python train.py --model="masked image model" --encoder_head_dim=64 --encoder_patch_size=[4, 4] --encoder_positions="rope" --optimizer="normuon" --nesterov=true --orthogonalizer="polar_express" --batch_size=192 --final_lr_fraction=0.1 --weight_decay=0.01
Rows from block 0 of the decoder, named by matrix and row number. Rows with one number belong to one attention dimension. Each number is 128 + 32 x the weight over the matrix's rms, rounded and kept within 0 to 255. All counts start at 0. Numbers have three digits each.
# v: attention value (decoder.0.attn.v.weight, 192x192), inputs 0-47
# proj: attention output (decoder.0.attn.proj.weight, 192x192, transposed), outputs 0-47
v.40:255000021211215224162127057087073042141087126086105131141083140129115134115106163148122110135164149116159163136135131076194153129166134107122144
proj.40:255182000068177016165080051158231023080061008241172195147102094156135096247000172125124072146102159106175255105165112126114109140153049094132098
v.45:143113206242173165162108088130108120135094113143148135132131124133122104104109168122084106113145141138122114130121146088124107114102135128112122
proj.45:166184101191152150164181204144234078122107237147075175109152089156073145125177151100112131164096085130087112111148117135127140087103091135125059
v.63:255000012160148121105115033109111105094103153123060124111096133159139139113132086096057107129105154087172173145098120184137129119095106153108106
proj.63:139085000000064084077158094161134159195133147111108216196113134138148127153191060107153130102131186089184093119075158098102099180159096185110199
v.64:065104126146143144115138089168059125111136089129175062179069133198054114125084078157124039144199196107140167097065077092069196149126128055144103
proj.64:002216181111199138095118043134174121166112131045088006104176106172127074181198104162150095156199080144104142110200108084080193114118137137177166
v.65:186168153126131129120107115116114115130217128187188118125150087034137095151135117142231153109082137084167141109146159188071078070161069214224158
proj.65:186110091099116220086079151144128155115125032169167142141062113092158051133110161135214079110096147094220162162127147211069091073102107255164087
v.66:116129147160145144123138129167096152158154117103214127079130172116044156110126210123154049174168152142154077120071157060118159087002183170048166
proj.66:047105250053120128151135165193183117183089064115098086179190123138098027130172192036144106056086007000088155068095172067167159096125135154106108
v.67:208230218202151125135162127165162120146103132106159169065074128220150134113136192180005074090155103223187157217190099046084167128120110123138117
proj.67:153160088054081188143126066224188130082056127142159135132070067135145130173090244155095118071100099131162119059214167110107137080093203175162158
v.68:092085059079090088090097097123103096081101093091063098110106201176118116158159089151108111110133123128134126163108124177043163150098118137199191
proj.68:107115113201129170186106166102152085048133055129079056110192221163187129124112059127079105130140105169170083145099066146147196177118006071170146
v.69:042041057094123098107128111128110130140110179085126113089135108071114144162132137123115140154174120203139163146134144102191144153097122170119103
proj.69:061111195204096042155100179131102137163147185142098126114120151171093126118127112076105155110111116145102124166110108079187128174149099089105128
v.70:095089096113131165163158167145148102146150138177130133140119075082238145110142090134033102097155245166000082182115126112051136126194107133095080
proj.70:123110189084093127168116122147116159137255172169118044192122093133150140083109164153143103096109152116106123231102141118162127102159112111178148
v.71:088095110114124102144120133124108122125159173195131070131021064086103199146107186116133104125152080172151142123138173138111107162123189106106140
proj.71:089138132154126060131166052132180077223167151167103220028124062155123107131156104097105132101112125149077150122104137100094162126180161098115146
v.72:188147129102108146126156159157120140096191179138168147169086119164128176134109165168032100007108137152107253150140184132077115155131148048088094
proj.72:163192093123108122175045011141133184121157153093107079040095107118181141163164152255137112194209059195118169037070165151105163125174056069158112
v.73:115119145143131112115123118102102130087134121115116124144107149171133117121144135138125119110158118119185149142112145133106127107133123124135146
proj.73:089116123105115122126128111143115065080123131134103154080129109163128114121169113124118113127118104124142105118100110128104119128139124126087158
v.74:220187162112113105116106106082143124115118220165144098051039100000136133219183134079173202123143178160041082160134091200132186091180106160255120
proj.74:129174069115170170111077171082154171116059169138162118082033075084137152193116192179083097147072190187115077255078122165115168117136094153185137
v.75:145146142124105086120157119161148117114066204080212171133135145055058155183145172158144095170103183106224018190111150077103088069164127137149125
proj.75:128166094101199193108031176177031170102094175166116078109141186098097045155047194097098119072160135152178019125088181129162118064099068137153101
v.76:106142105129134137135096135134121120106119084110140153141116157134146176139117167198085124133136152144120077133124129120088138137118143114183092
proj.76:111142187113091133149128143124169158097158068163159178115146133120156130137134114108106115115137145113133131131140111107104142128111146142120126
v.77:061102121138175134163138138150142123166118143147150134135097076043154139083121135167149103191192196144082068131117099039150118084186082179088123
proj.77:053192061141177144035070096157077097138128184148102151140109044141070128142173184142101103114185166229069117162107136154128088112124100173096129
v.78:179129094089099108123138139138132179175171148143138096185107134160133170082135000152120070147114100104069118111087118144118107124092192125100157
proj.78:171153070216103168163178150147179197204170216145048038205114215123134164130110064171151130129132038135077105172067122101137099148121074064169090
v.79:167118102107103109104134147141127151123114076120199156101148084124125064125105255140158177053165127101207126113150124145137156115170090083172097
proj.79:173135124163110116086096113086159119098076060095149181000148150085172115100117225152130169172192109172206116125055142162137146125178080091174128
v.80:112093080128130131121144127143114131136150087137163175113145121145078115115093137161068096089132126152072046099113102082124061000119136131059111
proj.80:101232146202140069144038068191220092063098042097176124051151190145088112153174079166181137172130101069117062073074144094145153028162129178095127
v.81:130144163158142141123123113173123129127120010123077169129193242119144206040090123139188067135124116033083069144094122084050094116095095170097215
proj.81:046054148147175180021123169148160166203103072103025152176201191182090117107062189074172157039119044000116059175187163171059108073134175151123116
v.82:138119115120118134119135111159108138125169112137108098188117149168068106126145058102183170128137126138141179106148131160136139134115096114156190
proj.82:117135074163138098198099135145164050079156116071117161059157128104147147119172056164146111165114138147107153184104102139106157131147106131139167
v.83:186138125115091147123105143127125137090103117150111151128166120137153136118129142119088092114123146139073111155136088132094101117145124182151131
proj.83:128114173183131107144101178113226124147124126163096130153122244164153100063097156134161115129111065092149098196158115127127139107184139151132122
v.84:040079131148157159157172155149125112081092129104107145067190230140118154223167226066095127159145107131173159100112162117046234153119108116150138
proj.84:064098181097165097129123034160063093076147081044152255044245117119113146190230149128140181134055226059076119020156170100072217084128115086110168
v.85:073079100107118135108169134135135153063140085102211156125096231047157105150113095219111160121147195037097064177112024117096150025015095198064186
proj.85:117150161114060077230091186137178097038255000125191147088148179068109087170067075121133212087040132000134089183009000099182188112050074173157214
v.86:084121135143135147108113134191116108157057176116125197044184095193117145124092179044145128091124112201248183135240160192172116157205032142238059
proj.86:106068236095058057215013209236116113106193151151174174058138065168091115107096185059165147084142145173255194166255211186102100085163125164165136
v.87:125098105075100080121129107128152140144105167148093110076152149134111123091130061097120144093076079091097049099107146117107107130162155025131151
proj.87:165091090184139164142129139128103190127153164182140042139126183139102188130113072090084155102137150114163074132037132137154124131114041034154108
v.88:192158107122091128123133117100112106130145162165170072093142102074139105139162120095152151160138139141060131119108139080158167105112105129124149
proj.88:164097118141155165144150142096192164162126183144164081185123182112118114087118169157137111125106124103109122179122102118141178130146156144133080
v.89:134179201202161147138129125155119106112115135159107094208068064205025059072119059154163178127162110114180085064142114101188103084183178070122149
proj.89:133123190091149097129149158182152106137174093184122223134141002171063116125173014056163112113223174063189195165203113106084084062202255242098193
v.90:101102152154155135112116138081126142073143166101108073221113165073127146179133110111227141178131121132144182186149171172197087228105157216120107
proj.90:118089247097089125169201221058090082128172085079150172161129120072139050108066083073137063102069102104139158114127065106144080226102226160098072
v.91:127126156133092102127149113021127130054142154111111134127073128185200116228189161086000125110116102218000205180130180136056117055211191146060115
proj.91:123116184129180200185153135079124176111161108141163127123096148255168117115061119158073071139131114114074052047091152120174158081199140112104079
v.92:156133103108112110112122116083111122098143125142113130133114126133132129151121124105110084141125150154077155116159104134128116107120149176140126
proj.92:131166089161112141129135113106154121121085119121106115133118185140165119115133152169136107146136110153103100124125115130144164113138107149115101
v.93:197163151116113126117111130125114155165153128120153148121146117123119147118141099131130110134105115123146123110113169159116081140089139120109121
proj.93:187080158136117066184131140105219128176120157143135173161103170105147118100108122127148115145030064047156151147135127108106126117130131152115095
v.94:111123151168171149158132127132151151169105105131156121043178131166123169041133245109135086188155060078124067122101169018098103126093091090088201
proj.94:144049176103089164160188164179197112107159064189172167199192085110108115077152220006105079068116142080133130039059132114119060143106163118089121
v.95:224204123129120106131153152164119169122109109116156203099175119168165118167088236092071131084112096155162138164202065138189091097116080210108103
proj.95:174225062185107043110108179127244145104002109100132190089125214138162140104069232203127170130110035166154094120153133176176188091137110151137106
v.96:227161108081072075102151127091146095023113121079073153161139238162179169121101158144075202119167092158118092250214168000213124128084167140000113
proj.96:206216000177197158062069092118153084000089162037138115026161239107089147070027143255013084162234111255115000141118117147189125208110112096080048
v.97:108104095121126125094126127125123114154129153136139121125097054069143129140153107193103089111166175148098120182071115088107110117192100116151072
proj.97:083176159168154149066113032093125102177135199117131065139095146148132076132133151177143122149110130150127061130120137073085131113135152117142125
v.98:081075093099126124127142129120146113147091182126155133126150080100146116132141159114147140154144142151154107157168123107182117111144129141188118
proj.98:100111165149144093105079160146073119119170169179140105128132147184089091107094147086133147125116193138141129159158134118174111131137110131114119
v.99:097133157177147152110135153121117121112140194115070065129108119085076136201158123107112170136150131205099098170119137085173191151083201110148157
proj.99:133151239096085123213133164148119104094134025105166079217159032059157134181144104108089075107050167087133150043096107055195144199116194126169148
v.100:146146110108097168101110119095109065084130109110171140114216096127076136125123208107137117077110089148193150119141160129148124122098145104105143
proj.100:147124133157099101125115113108239077150043072122141146060125172128152077084161145098148111121109062094182146102124130123115154115122171111116109
v.101:088107137142135164130134122198129144178126109177160168176158075123107094049125088163195080144120184040244100084102105126104081127231085133175134
proj.101:135128160116091082175097127156102081107255116191113181125179101124127069117201097103221134089109167086218178142098070109061084083141159172118153
v.102:083096133148157151133151139136152146165158168130169134153149081109088138135155178149153083131106069147224178150145220088153095188067169091082176
proj.102:114135092190146138035163080127040150200062099128096109156136046137144124164171127073106132113127125141085207023084164091178079161093090061140148
v.103:181211190184178173132194125062145136116114159100198154199142255156145227146139129117161114154131202115000087148114115136155148134078113140203107
proj.103:077116198010077128164032114109186094070179215105208234122051211023078099182124146128147089177060120036014124208154129131041088124089255174038081
v.104:236178113102119126107148173255146154177139128087088140094156092246081011129166132089136126195206123150255177086147125097176186140182099148098124
proj.104:202134070140182038143215185138119200183112206161048204158216138206094112060142178123150171169176143117177126206194176119188138050193085160154124
v.105:110139154122110125096104141093110127143127120101165099105108072167138071130144142084154137219193174136087089118074094083168195063179124163130104
proj.105:145093151139177197185134190079149157086113170094153114165106076073141125104161174173133063163097092222134120061072039113152112150107161161118103
v.106:064109145142128126140112094127099103115142126140133145174134106103104144131096124159125081127106135134151134121128142133126079139120142136104110
proj.106:102129174085106094174109146123137095096152084119182123119134110120153064123136081103132094094090132099140162111160113096099147117092180160114109
v.107:153140114108104097112121092102177110109131115069060088160027195155169051147224049165117120143183171147122215139110115091083173106255057190182149
proj.107:156058072124094248187152101156074037148214134153093117139096146123104140146070157202108116085127161075164021174015071138107163155224056186102063
v.108:096120120107099148146099132121119097074133115143085108155119121101118170119131118161117134113138172117082055160091113102115144138090132144140179
proj.108:079156090166178121056095130120130142179116129141021116116125148134125122119154107117099145119148126149068073198123115130120162118132106105149188
v.109:094113120118121126095108106057118097103099134128111098131183099098114098129123122117171139136078118109142113097123149111175107074149151144112153
proj.109:109126118167176120067082116108111103139051153118119047119072169135092097102159088115157097126113122132133095115107116129137105138122128141074123
v.110:230175103093085071151124121122126192150166161173187142154138179170096114205165231016242104189148120080134170042097120149143169086152174097163103
proj.110:224081106167140163243215157074187108129115133110214207103179234057222101086179225199164101163149110178102158078069144153146224158169115097152000
v.111:095159181176161158110125107066130112101176122124120107163112103152138106137119055129129170094135147136085161116124115125150121052114153152073148
proj.111:078146123111156143083088143130112111107087101077119123132073044161096123157150041122159081123125108107101157115147109145109087110121223190075160
v.112:093116131172151163131147143076156153099132163107160139111158148129189053231175079085123166091097149099042242136117126255111123056217045136236092
proj.112:067078146059126183055159113065003150175112139089213108171042101204104163199083134105147173151084158031127139175187197212131112080126117131125115
v.113:088066062098098115121130135125134114140136103121131145161122166163146149106127116151086110147099096136109140142130139144085102149092156112139096
proj.113:153088171141075095164120146132117203145223107156160123110153206131133135120094066111116155146132149104108144123155138097145122153130090093143109
v.114:086059065109101092088119110136152135103151120175117135104114168063147166160089191145138173086164117098091122135148127120066167151084123105161145
proj.114:099107152203101124117132163090141153108200000149176153052164135146149145162116134114116148117147186094114141148109093128149188162114098090177119
v.115:145198196173146124143133140169121147125139124125140103136099106095083096154107101147146153159154152115175133124110131104172169149108113113100112
proj.115:117136156070114139141180201124120180146127108112142153224147018118121103152112132104109111105121105078128165137136107119137121120100222197144117
v.116:086130154156157118130157123110144134107120174123112083074183086077149063198148224039084216000142067197127128182155197117197165160139162028042031
proj.116:122108255079147119037164109093052175160074127051196095074120034160068131128095118038109174098099082061151134082084195106178142161156217050109124
v.117:229188138109110129146122095166073129189183130179154075085078137029107231122111125136136051151146179175032189117120166124090148208006095124088147
proj.117:146193049139128116176106091144251197120093138099058067188106084055193156169162174221130040140110049187047173175112144159102142168111067105158111
v.118:192155135121117130134142128133137115126125156123117118109177163105074145127128065073136132127108119093137094113088154140122105113095123131057163
proj.118:157111114084151143196137133126163055127149156116127123171157149112097122106100114128127139132105136072149077128087150132113124105120140123121100
v.119:032063110119128117148117112180095145125189070136195153150071131142083144137127190159217083190175133156161172123168140119109082046120089255096121
proj.119:037146174156183120143112140194097151116190000129139227015155046179123067131167144138178097128212143183102216101135143147155154076186075219142106
v.120:167193206165162106111084121130094112080086032091101117169122133157132101137102036195105141147101120072164149069083090155063104173100112088152113
proj.120:118103149024204128134171121064166148118046114084118155145113114171159108147090085141108112136165146076160145140255116146000138100100255215128128
v.121:072076107132124111124090119079116107131144103131133075167123104146108122106103138162145156167117095134086097078146136107166108106066157122130135
proj.121:119090165160141143136142139139156100130130043123169085126132128126127123112116064087110100132159145130118158073148103109151147162134164153135124
v.122:179166195144153153122110134157131096105136082137096125119085088125138159108088200155109134112167156156120064127114122089095145166095136109131120
proj.122:122170156094161037104123096104255113197055125105073203071118104138123124118132158128122148180145106133112115147222146121066158103158208174131164
v.123:118081091088099112076133124098138138134134150150159115155137110132120134136141155118138107124125128135144140146102136129094130106131136126169122
proj.123:118095155224126076130132109103171107211134157146101133071099217180136107101153104137146133162113125127109114152124118107140157130174090097145106
v.124:172178163165157137180124138125152151151166085173085123068106154028184155160160151068190110130131147110024058104107147218000127098136128224113165
proj.124:120193059065136228136157066121146038000160030104136246137171000083187178170152165176135096135032190146079077044000175225064066111115131115097123
v.125:079121125165135145143150161168121134136113114110070154121156116134154140124133124115120120134117076140158090118133110151165101178151126121175120
proj.125:074182080128158100040106089174027143100079243084069130098203103153101188152145095107105168159110136225093069110148179155124063144103082063099201
v.126:142136127145133135150116162129119139098199116145157127189121169129143133093114108226154110173106157078249207126114138135095142179021107203133189
proj.126:139113107091078102083129209125091238178148113181061255162105181117120068119151081093161134105116088047084201184202099136094115114079131219093128
v.127:105116118109099100108111114056138141138074111078150168099255203165143103110138202069186130132064086087190102095147160164177099156141102132208135
proj.127:097113095185183126000116117140050131182000115084114087095130249195089136125102166055115176150164138137132066133163219198169081128141052080094086
v.128:043255229098094064094142170081137137152159133139129115164157109109130109129140112142113147104138084157102143093113134154130146061210118102177140
proj.128:144216114176149156131135142199158079123147221130120202101049112152096159162161124145101107099075155121118212126106145108092140067037122123112124
v.129:155133104118137129120113114129129143099126142131124144120120125134122126130131144122101120125128128125129125135109129129124132126120149131120129
proj.129:130126128126124126133125127131128127130131130126130129129128130128126128130128129129128127126127128128127129127129128129129127127131128125127131
v.130:085165104136148167135112146112134123138126118125124134131121108122084121122116128148151124140128111138177061110126104143094122129151163127155120
proj.130:127129131129129130124129127125128132128127127128128125127128127127127126129126128128131127130129131131129128132129128128125126127127125129126130
v.131:167104132107103126109095081135127131126127120121116115120132143144135158126120140104121125126133136106113160132131119137126112114142112128101124
proj.131:131128125125125127132127129129125128126126130131128130130130132130125127127126130129129127128127124128126126125127127129128127129130129129128126
v.132:142128119099131104110112112135135149128125134130134138136111097126130105148133133126132134150107106136118095128152135114133130138136123123138107
proj.132:126126132131128128126129127129131123130132126128128131131128126128130129127131126127125128128128130128128129129127128127127130127127126129129128
v.133:163106101136123099110117096137129131122110128130140124109117126122126112121139118122137137117129128139122142113137129136137100126139137099122132
proj.133:128130126132126125130130127129130125128131128126127130130126126128128129127130129127126128127127128125127126124131130127127128129128130128131125
v.134:180084094152111081122117116137122104093130140149107143112110116119120122123122148138135125118140142148116133137131129109138131141127120137120113
proj.134:132123132128125125127125130128128123132130128131126130129126128129129128128129127130126128126129128129127130125131130129127129128127125128128128
v.135:115140116133147119156086116164135140108121146133149144127144116122124137131112123137137132132120152129127124115138123126112129145116111128127113
proj.135:129122133135128125128127130128129123132130127130125130127128125126130129128128126129127127131130133128128132128130129128125129124125125127129128
v.136:136109116148113152126128127118131099118116113154141125130137135143129134120104122136142108121136133138118133126133139102104133135099123117096122
proj.136:128128128130124128126127129131124129130131126128127131127128129127128126129127129130128125127129129128126129128128129129127128126127129127125129
v.137:110097160139145134115148153093138113106131149116117127114137108126127123135135108140125135125130126119134144143114127123132142120152117110138156
proj.137:124128129130128126125131131128127127128129127133126129128128125128129127128128128128127128129130130127127129128128130129126129127125126128127125
v.138:099152139150128091128155146133109151160150122126124130141118136123109123132131128136136124141137111132129120147138119122115141138135147145111109
proj.138:128131124129126130127129126130129136128126128125132127127128130128127129130128128130131128128127131131129127134129129130129127128131130127127130
v.139:139125096126153169126143135119107112125109139121117149133130122135123120127127139138108112120119141115119109132121119112142126134106121132135104
proj.139:128127131128129127130129124125133127126128127127127127130129127129128129127129127127127129130128125128128127127128127126127127128129127129131129
v.141:093201126105130145116154098127107141162132132116155117135154157134115148120125106127134120136116118128112126122134148133114137100151140117090121
proj.141:129125132126130133125127127129130127128127127129130126128130128129128129126126126128128129130129129127129131131125126126130131127127129130128129
v.142:074174148143166193146144134141157151135132095132160134158139119128119130109119123147145134129127112123100134104128133138142123115130144134120147
proj.142:126129129128132132127128126128130129128128128124131125127130126129129129128129126125128130127128129129129130132126125127131130128128129128127128
v.143:129139130123117118122128144125158116132124133145139124131124135124135120130111138142124129130137143137131141135151123118139104121110142130097115
proj.143:128128130127129129127126124130130126131128130124129126127129129128126128128128126128127129126124130127128130130127129127127126126128128126130129
v.144:128136156124102104143179144150137145154186100164176113137167141127144149128152104121124093154126113130069229132132156085153118124095126110044112
proj.144:128129127126127129126129129129127126127129127131128130128129130130127127127126128128128127128130124127129127126127127128129131127127128130127129
v.145:123138128160118137150125129129110148128133107111122144133127140133122126137108128113131124144150102133123122118129119117128109103137138130109134
proj.145:128130128127127131129128126128127130130126128126128128127129128129127128128129127127128129127126129126128128130126128127127128129128130129129128
v.146:166020105138134077101149095148132161068100124139115112075153098151138105156112121117129148102109152093128110139093093181120132146135128131124115
proj.146:026186187187166047086074128087135087164059192174182239183108163125000134091152161184142183162097111092081157069228127246062198096132091161116130
v.149:106119088087155193184210207148160137154162173106125131156115150142138123126146140158121134149157105136163140154153118091184186172138135105131101
proj.149:039145145235142122078145153221175054073246204094157195174153139169113172163255143129059062109045190199143092121137176099123075019117210109142139
v.150:143115111111165137105120085098101116111109120102123132120125135135123133134144117128123144132116130108133124135158132126133119132146130126130118
proj.150:128125130128126127129129132127125126128130127132124132129126129127128128127127128129126127129129126126129129125125128128125126128125128129129126
v.151:170102101106119120140087089161116132144112124161150141117110102100111143128095148131120111117142126103106170125100144138118110161119138094121138
proj.151:128126128129124123130127131132127127129130131133125133129127129128129128129127128130125127127127127125126128127126130129127127126126127128129125
v.152:141110144111113133092109098168141151133081114150125116130111088127090131142100136164146132119131144104145083098104113155075108110098151134164139
proj.152:129127126127130126129124127128129130129129128126128127128128130128129127130126128128128127129128127131129127128129129130129127127130126127128131
v.153:156139111127085118108126118140123128102125127103129113124148140136136131130125117124140117132115149113132125130121128127127119125120122112120134
proj.153:130130124125125126130128129130127132129125131129126128127128130128125130127128128130128129125128126126128127127128129129130127129128129129127127
v.154:119150088125118099095131116120136098123126133126123123124121138132130138135157123124144117131121121118129146118146130129159134146105142118137136
proj.154:129126131129130130127130126126128128126125127130128127128130128127129126127127127128129127133129129131128128130127128127125127127128127129127129
v.155:085163144121139143135147158135107157122145121122137131132156131138156117132150109143123131129122127138085151133130124122138130087158086156093107
proj.155:130127128128129132127126126127130131126125129127131123128131128128127128128125127130132128130129128132129129131127127128128129128131129128126132
v.156:114156118120141123127097081136118139122112125136152140146137124124116132137116122137131134130138104129147133120153123126127128122113144113120150
proj.156:128127131129131129125129127131130125131129128127128126127128127128127129127129126126126129126125129127130131130126128127127128128126126129129126
v.157:101148131154128119152158122137126137136155140144110108123147138116144122129144114119122120136133137129124140127121121133138122124117120134128111
proj.157:129126131127130129128132126125128131127125129129127124126129128127127129128128127130130128129130129130129128131130127128127126127128128129127130
v.158:105162135095125077144140171122111163130128139151137131108143133112129122118139127134143128131135135137134139132132124124102117132126122125129121
proj.158:126129130129128124126130128125132126127129129131126130129126127127128128128129128128128127129130128130128129127130127128127128127126128129128127
v.159:154074126127103149122141109132098130111120136115120125102135118105149127150115141123120136127139139142130126109136137118133143114138127133138097
proj.159:128126129128125125128126131126129127129128128130125130128128128127129127128127128129127125129128129129128126126128131129127128126128124127128129
v.160:117163115076153139107113121103118127137118147129135135151118120107140122126116132114121133123128135126123125129145130144110132108148122137121133
proj.160:127125134130128128124129126129131122128130128129129127130129125128129129128129126127127128130129129127128130130129127127126130125127128127128128
v.161:000255239032122187237255255235235255204224145164225126194204178108118133147163129154149129131154077184098082129139132115088160130158183124094119
proj.161:205188142132162253166219191189230175204174181184230188000076152245143069123149066047086142085129151057109230148188146139122086171110159166086145
v.163:157116153082139120115111156102109108109105134111081107152121122132116102119128107130118138117115141122163093107123111161120151122156163101146146
proj.163:126127129126128127127125130132124128131128130127128131126128128128129129129130128127127127125127128124128129130127127128129127126129126127127127
v.164:074165171120149136131168171123140147164130121144151116139120125122130117115122120123137132118114129142138148119104132154126119120146129143136164
proj.164:128131125130126132124130128126129133128128127127129127126130129130128127127126128128130129128128130129128127130127128128128131129129130128126129
v.165:130119146137146145131158154120150139122132139122153135124120131147125113144146135116137118140145148127122123119130108112134132111126115133135114
proj.165:130127127126127128129124127131130126128128129127130128127127128132128128129128128127126129125125125128127130129127126129132129128129129128128128
v.166:100154119165154149131158132161154156152179087163167129122165143114159131125131114123113120140139123132065176132118140108138116120114089123085111
proj.166:130129125129126131128127129124129132130130129126129127127128129130128128128128129129130130128128129130127127129130127127130129129129129128126129
v.167:094157102156136126136117122111121127129164142141114108124119159120117129134127112134128137132117143131129125130144135135105152147138127132135122
proj.167:130129128127130133125132129124125138126125126131129126128128129127126127127125128131131129132130130133129127134130129128127126128127128129126129
v.168:105171133118120095100120117142120157150142134119119132125112114126147111143123123121138140134131124118124120141126124170133131127138094130133110
proj.168:130127131131127131127130127126131129129128128129129127128129127129127130127128127128128129130130130129128128129130128126128130127127128128128129
v.169:122117129138135137135130130118141117113148120126119116123114132126125127124138133137125133134146126134127136137117144110121110139149113134106137
proj.169:128126131128131127126126128127126123127129128131129130130130126128130127127129128127128129130129127126127129127128127128128129127128126129128126
v.171:145124152090084083090093103155134162118116115164142141127102126111120108146097149137137140094136125127107126134089129128108100148122120090117135
proj.171:127126131129130125128128124128133126127131128127129129130126127128127128130128128128127127128130128128128129126128128128126126127127127128130129
v.172:197026117142122148117076072073079062128108102117097119139102090130134143116118146156136111128146114137123167118136133097173141120140113122139133
proj.172:138063147156119067050127201215113110125255094150195180170133140095122113111255135091112127093058110145170136107217095122120088062159176171122157
v.173:110139124150110098156125140154147141130132108135122094151156170127118132131116129119152105124144121144102137127125131119123146146135137129115112
proj.173:129129126129129128128129126126130134129127126125130125126127128127126128129128129131130129128129129130129127128130129128127128130129129128127130
v.174:104244145091147122138096146121123128068146137146115099109155120115102109132126126152164174139121116135159064107161122134121136103106126158145145
proj.174:133147100133104119155134124140200161141091149149140186112078097172092142121113125135101142117133127087095176089141170165063128146142122140131121
v.176:136096132106129150174141112143137102112160126139131113115121127131138126127137115129132123139142137117124147131136131097138106141112113116102140
proj.176:128128129127129125129125128130126126130128130128129128128128126127129127130130129128129127128127130128127128128129129129128126128129125126128129
v.177:124155144109120147134148172123135146137129112126133139123141134122143151121146135132124105146121152135117125132134130108108127129123118160103099
proj.177:130130122126128129131127130132127129130128130123131128127128130129125128129126129129131130124124127128128128129126127128132127129130132128126131
v.178:113095146118153170150170130118126130119146133127132121126128125129146112124152127118116135127155160132120144107139116122141137106135107131122124
proj.178:128127129127129128126128130124127131128127127130127126126129129127127126129127129131130127129128131132127127130131129128128126127129126127127130
v.179:085187140122110143144102164128129166147141133123130129158113114127112126118120123102126129109130104146112127128112136143114130128155142122147141
proj.179:126128130131129128128130126127134124127132128127130126130128125129129128127128127126128130130129129128128129128129126127129130128129129128130129
v.180:112114112162200141116132142143127124155142112145175140155144141118126143123117152130109115130132140116149153145126118130128114138113121113105127
proj.180:129129125132129126133130128126132131127128130128128127129126127128129129128128130128128129129128129128129126127129128128130127130126129128130127
v.181:175078089150123109107116091113109137075122124132119128079126134153153131157140101098107146145109151112108165120124119163112120124104124174108101
proj.181:109166028159146093096041076103157095082043160156113248128074168180046123145154121209145090164111138146070102134106182155040150130133156133108172
v.182:139104137113145127139105121107126111121103128107107133128102108132116130157118143126130147125127111112140071133155115158095144152132124115180122
proj.182:126125130131130129127126129130129127127130126127129127128129126127130129129130126127127128128128130127128130129128129128129130126127128128127126
v.183:103160143100100119085103111136140114127131115140138133142122123130104127142097128124148123137123134129157150119138129135107125127125135118116149
proj.183:128126130127130129125128127126133132125126128129129124128128128127128127129127127130130128130130128133127128131129127128128126126129127128127129
v.184:070202133151114156120114110125136150152141099135129130144124121117143137120131106112136148128098112144113146121131155164127142118148122125116132
proj.184:127132125128127133124128128129131131128129127125130127128130129128128129128128128126130129129127130129130127132126128128131131128129129127126129
v.185:197000090137138110090125097088113102091095131091099138095152128163147110121130140107112125123104148112124120129127118095163128148104110145114115
proj.185:181120164140035024137066161107135171143188020133175102139101143083193127094047104127105160096171117057128157137142076065104139109110218161188126
v.187:121155148113138137131156134132120150142143140128140143130095141115122138118135138111124142125108133115139116145137134137138122137140121136137123
proj.187:129129128126127131127129128131126129130127127127130128128129129129128130128129127127126130126127128126129129130125127127130131129128130129128128
v.188:111154099154146128137144131098135106119131127139111113122120107116108133129130133129134131124129119148173139126112128125094133154127154123146141
proj.188:128130128125127134127125126128125136129124129124130125127130131127126129129126127130131128128126129130128128134128128128129127128131128127127130
v.189:191070083130110095105079073154110130171128130122149120131108122122121124122114123109145117122135132147140092129138124135110131155111120146142110
proj.189:132122131128125124127129132128124126128129127134124131130127129127127127128129129131127127127129127127126128124130128128126126128127125129127127
v.190:098165101142157140169149149112162131109125158141123149123138126153145118116141131119101145112115124117148119155147119129138128112155109145164090
proj.190:128129128132129132128131127130129131130128128128130126126128129128129130129127126130127129127128128129130127130129129128126130128128129128128130
v.191:147111125133069167148163118112136121116140133125105141113117123102140118130137145132128119125134133112123127124118123122116120120118148141127142
proj.191:129128129126128126127125125128127126130127128123130126130131127129129129128132128128127130125127127129126128129128127127130129130131129128129128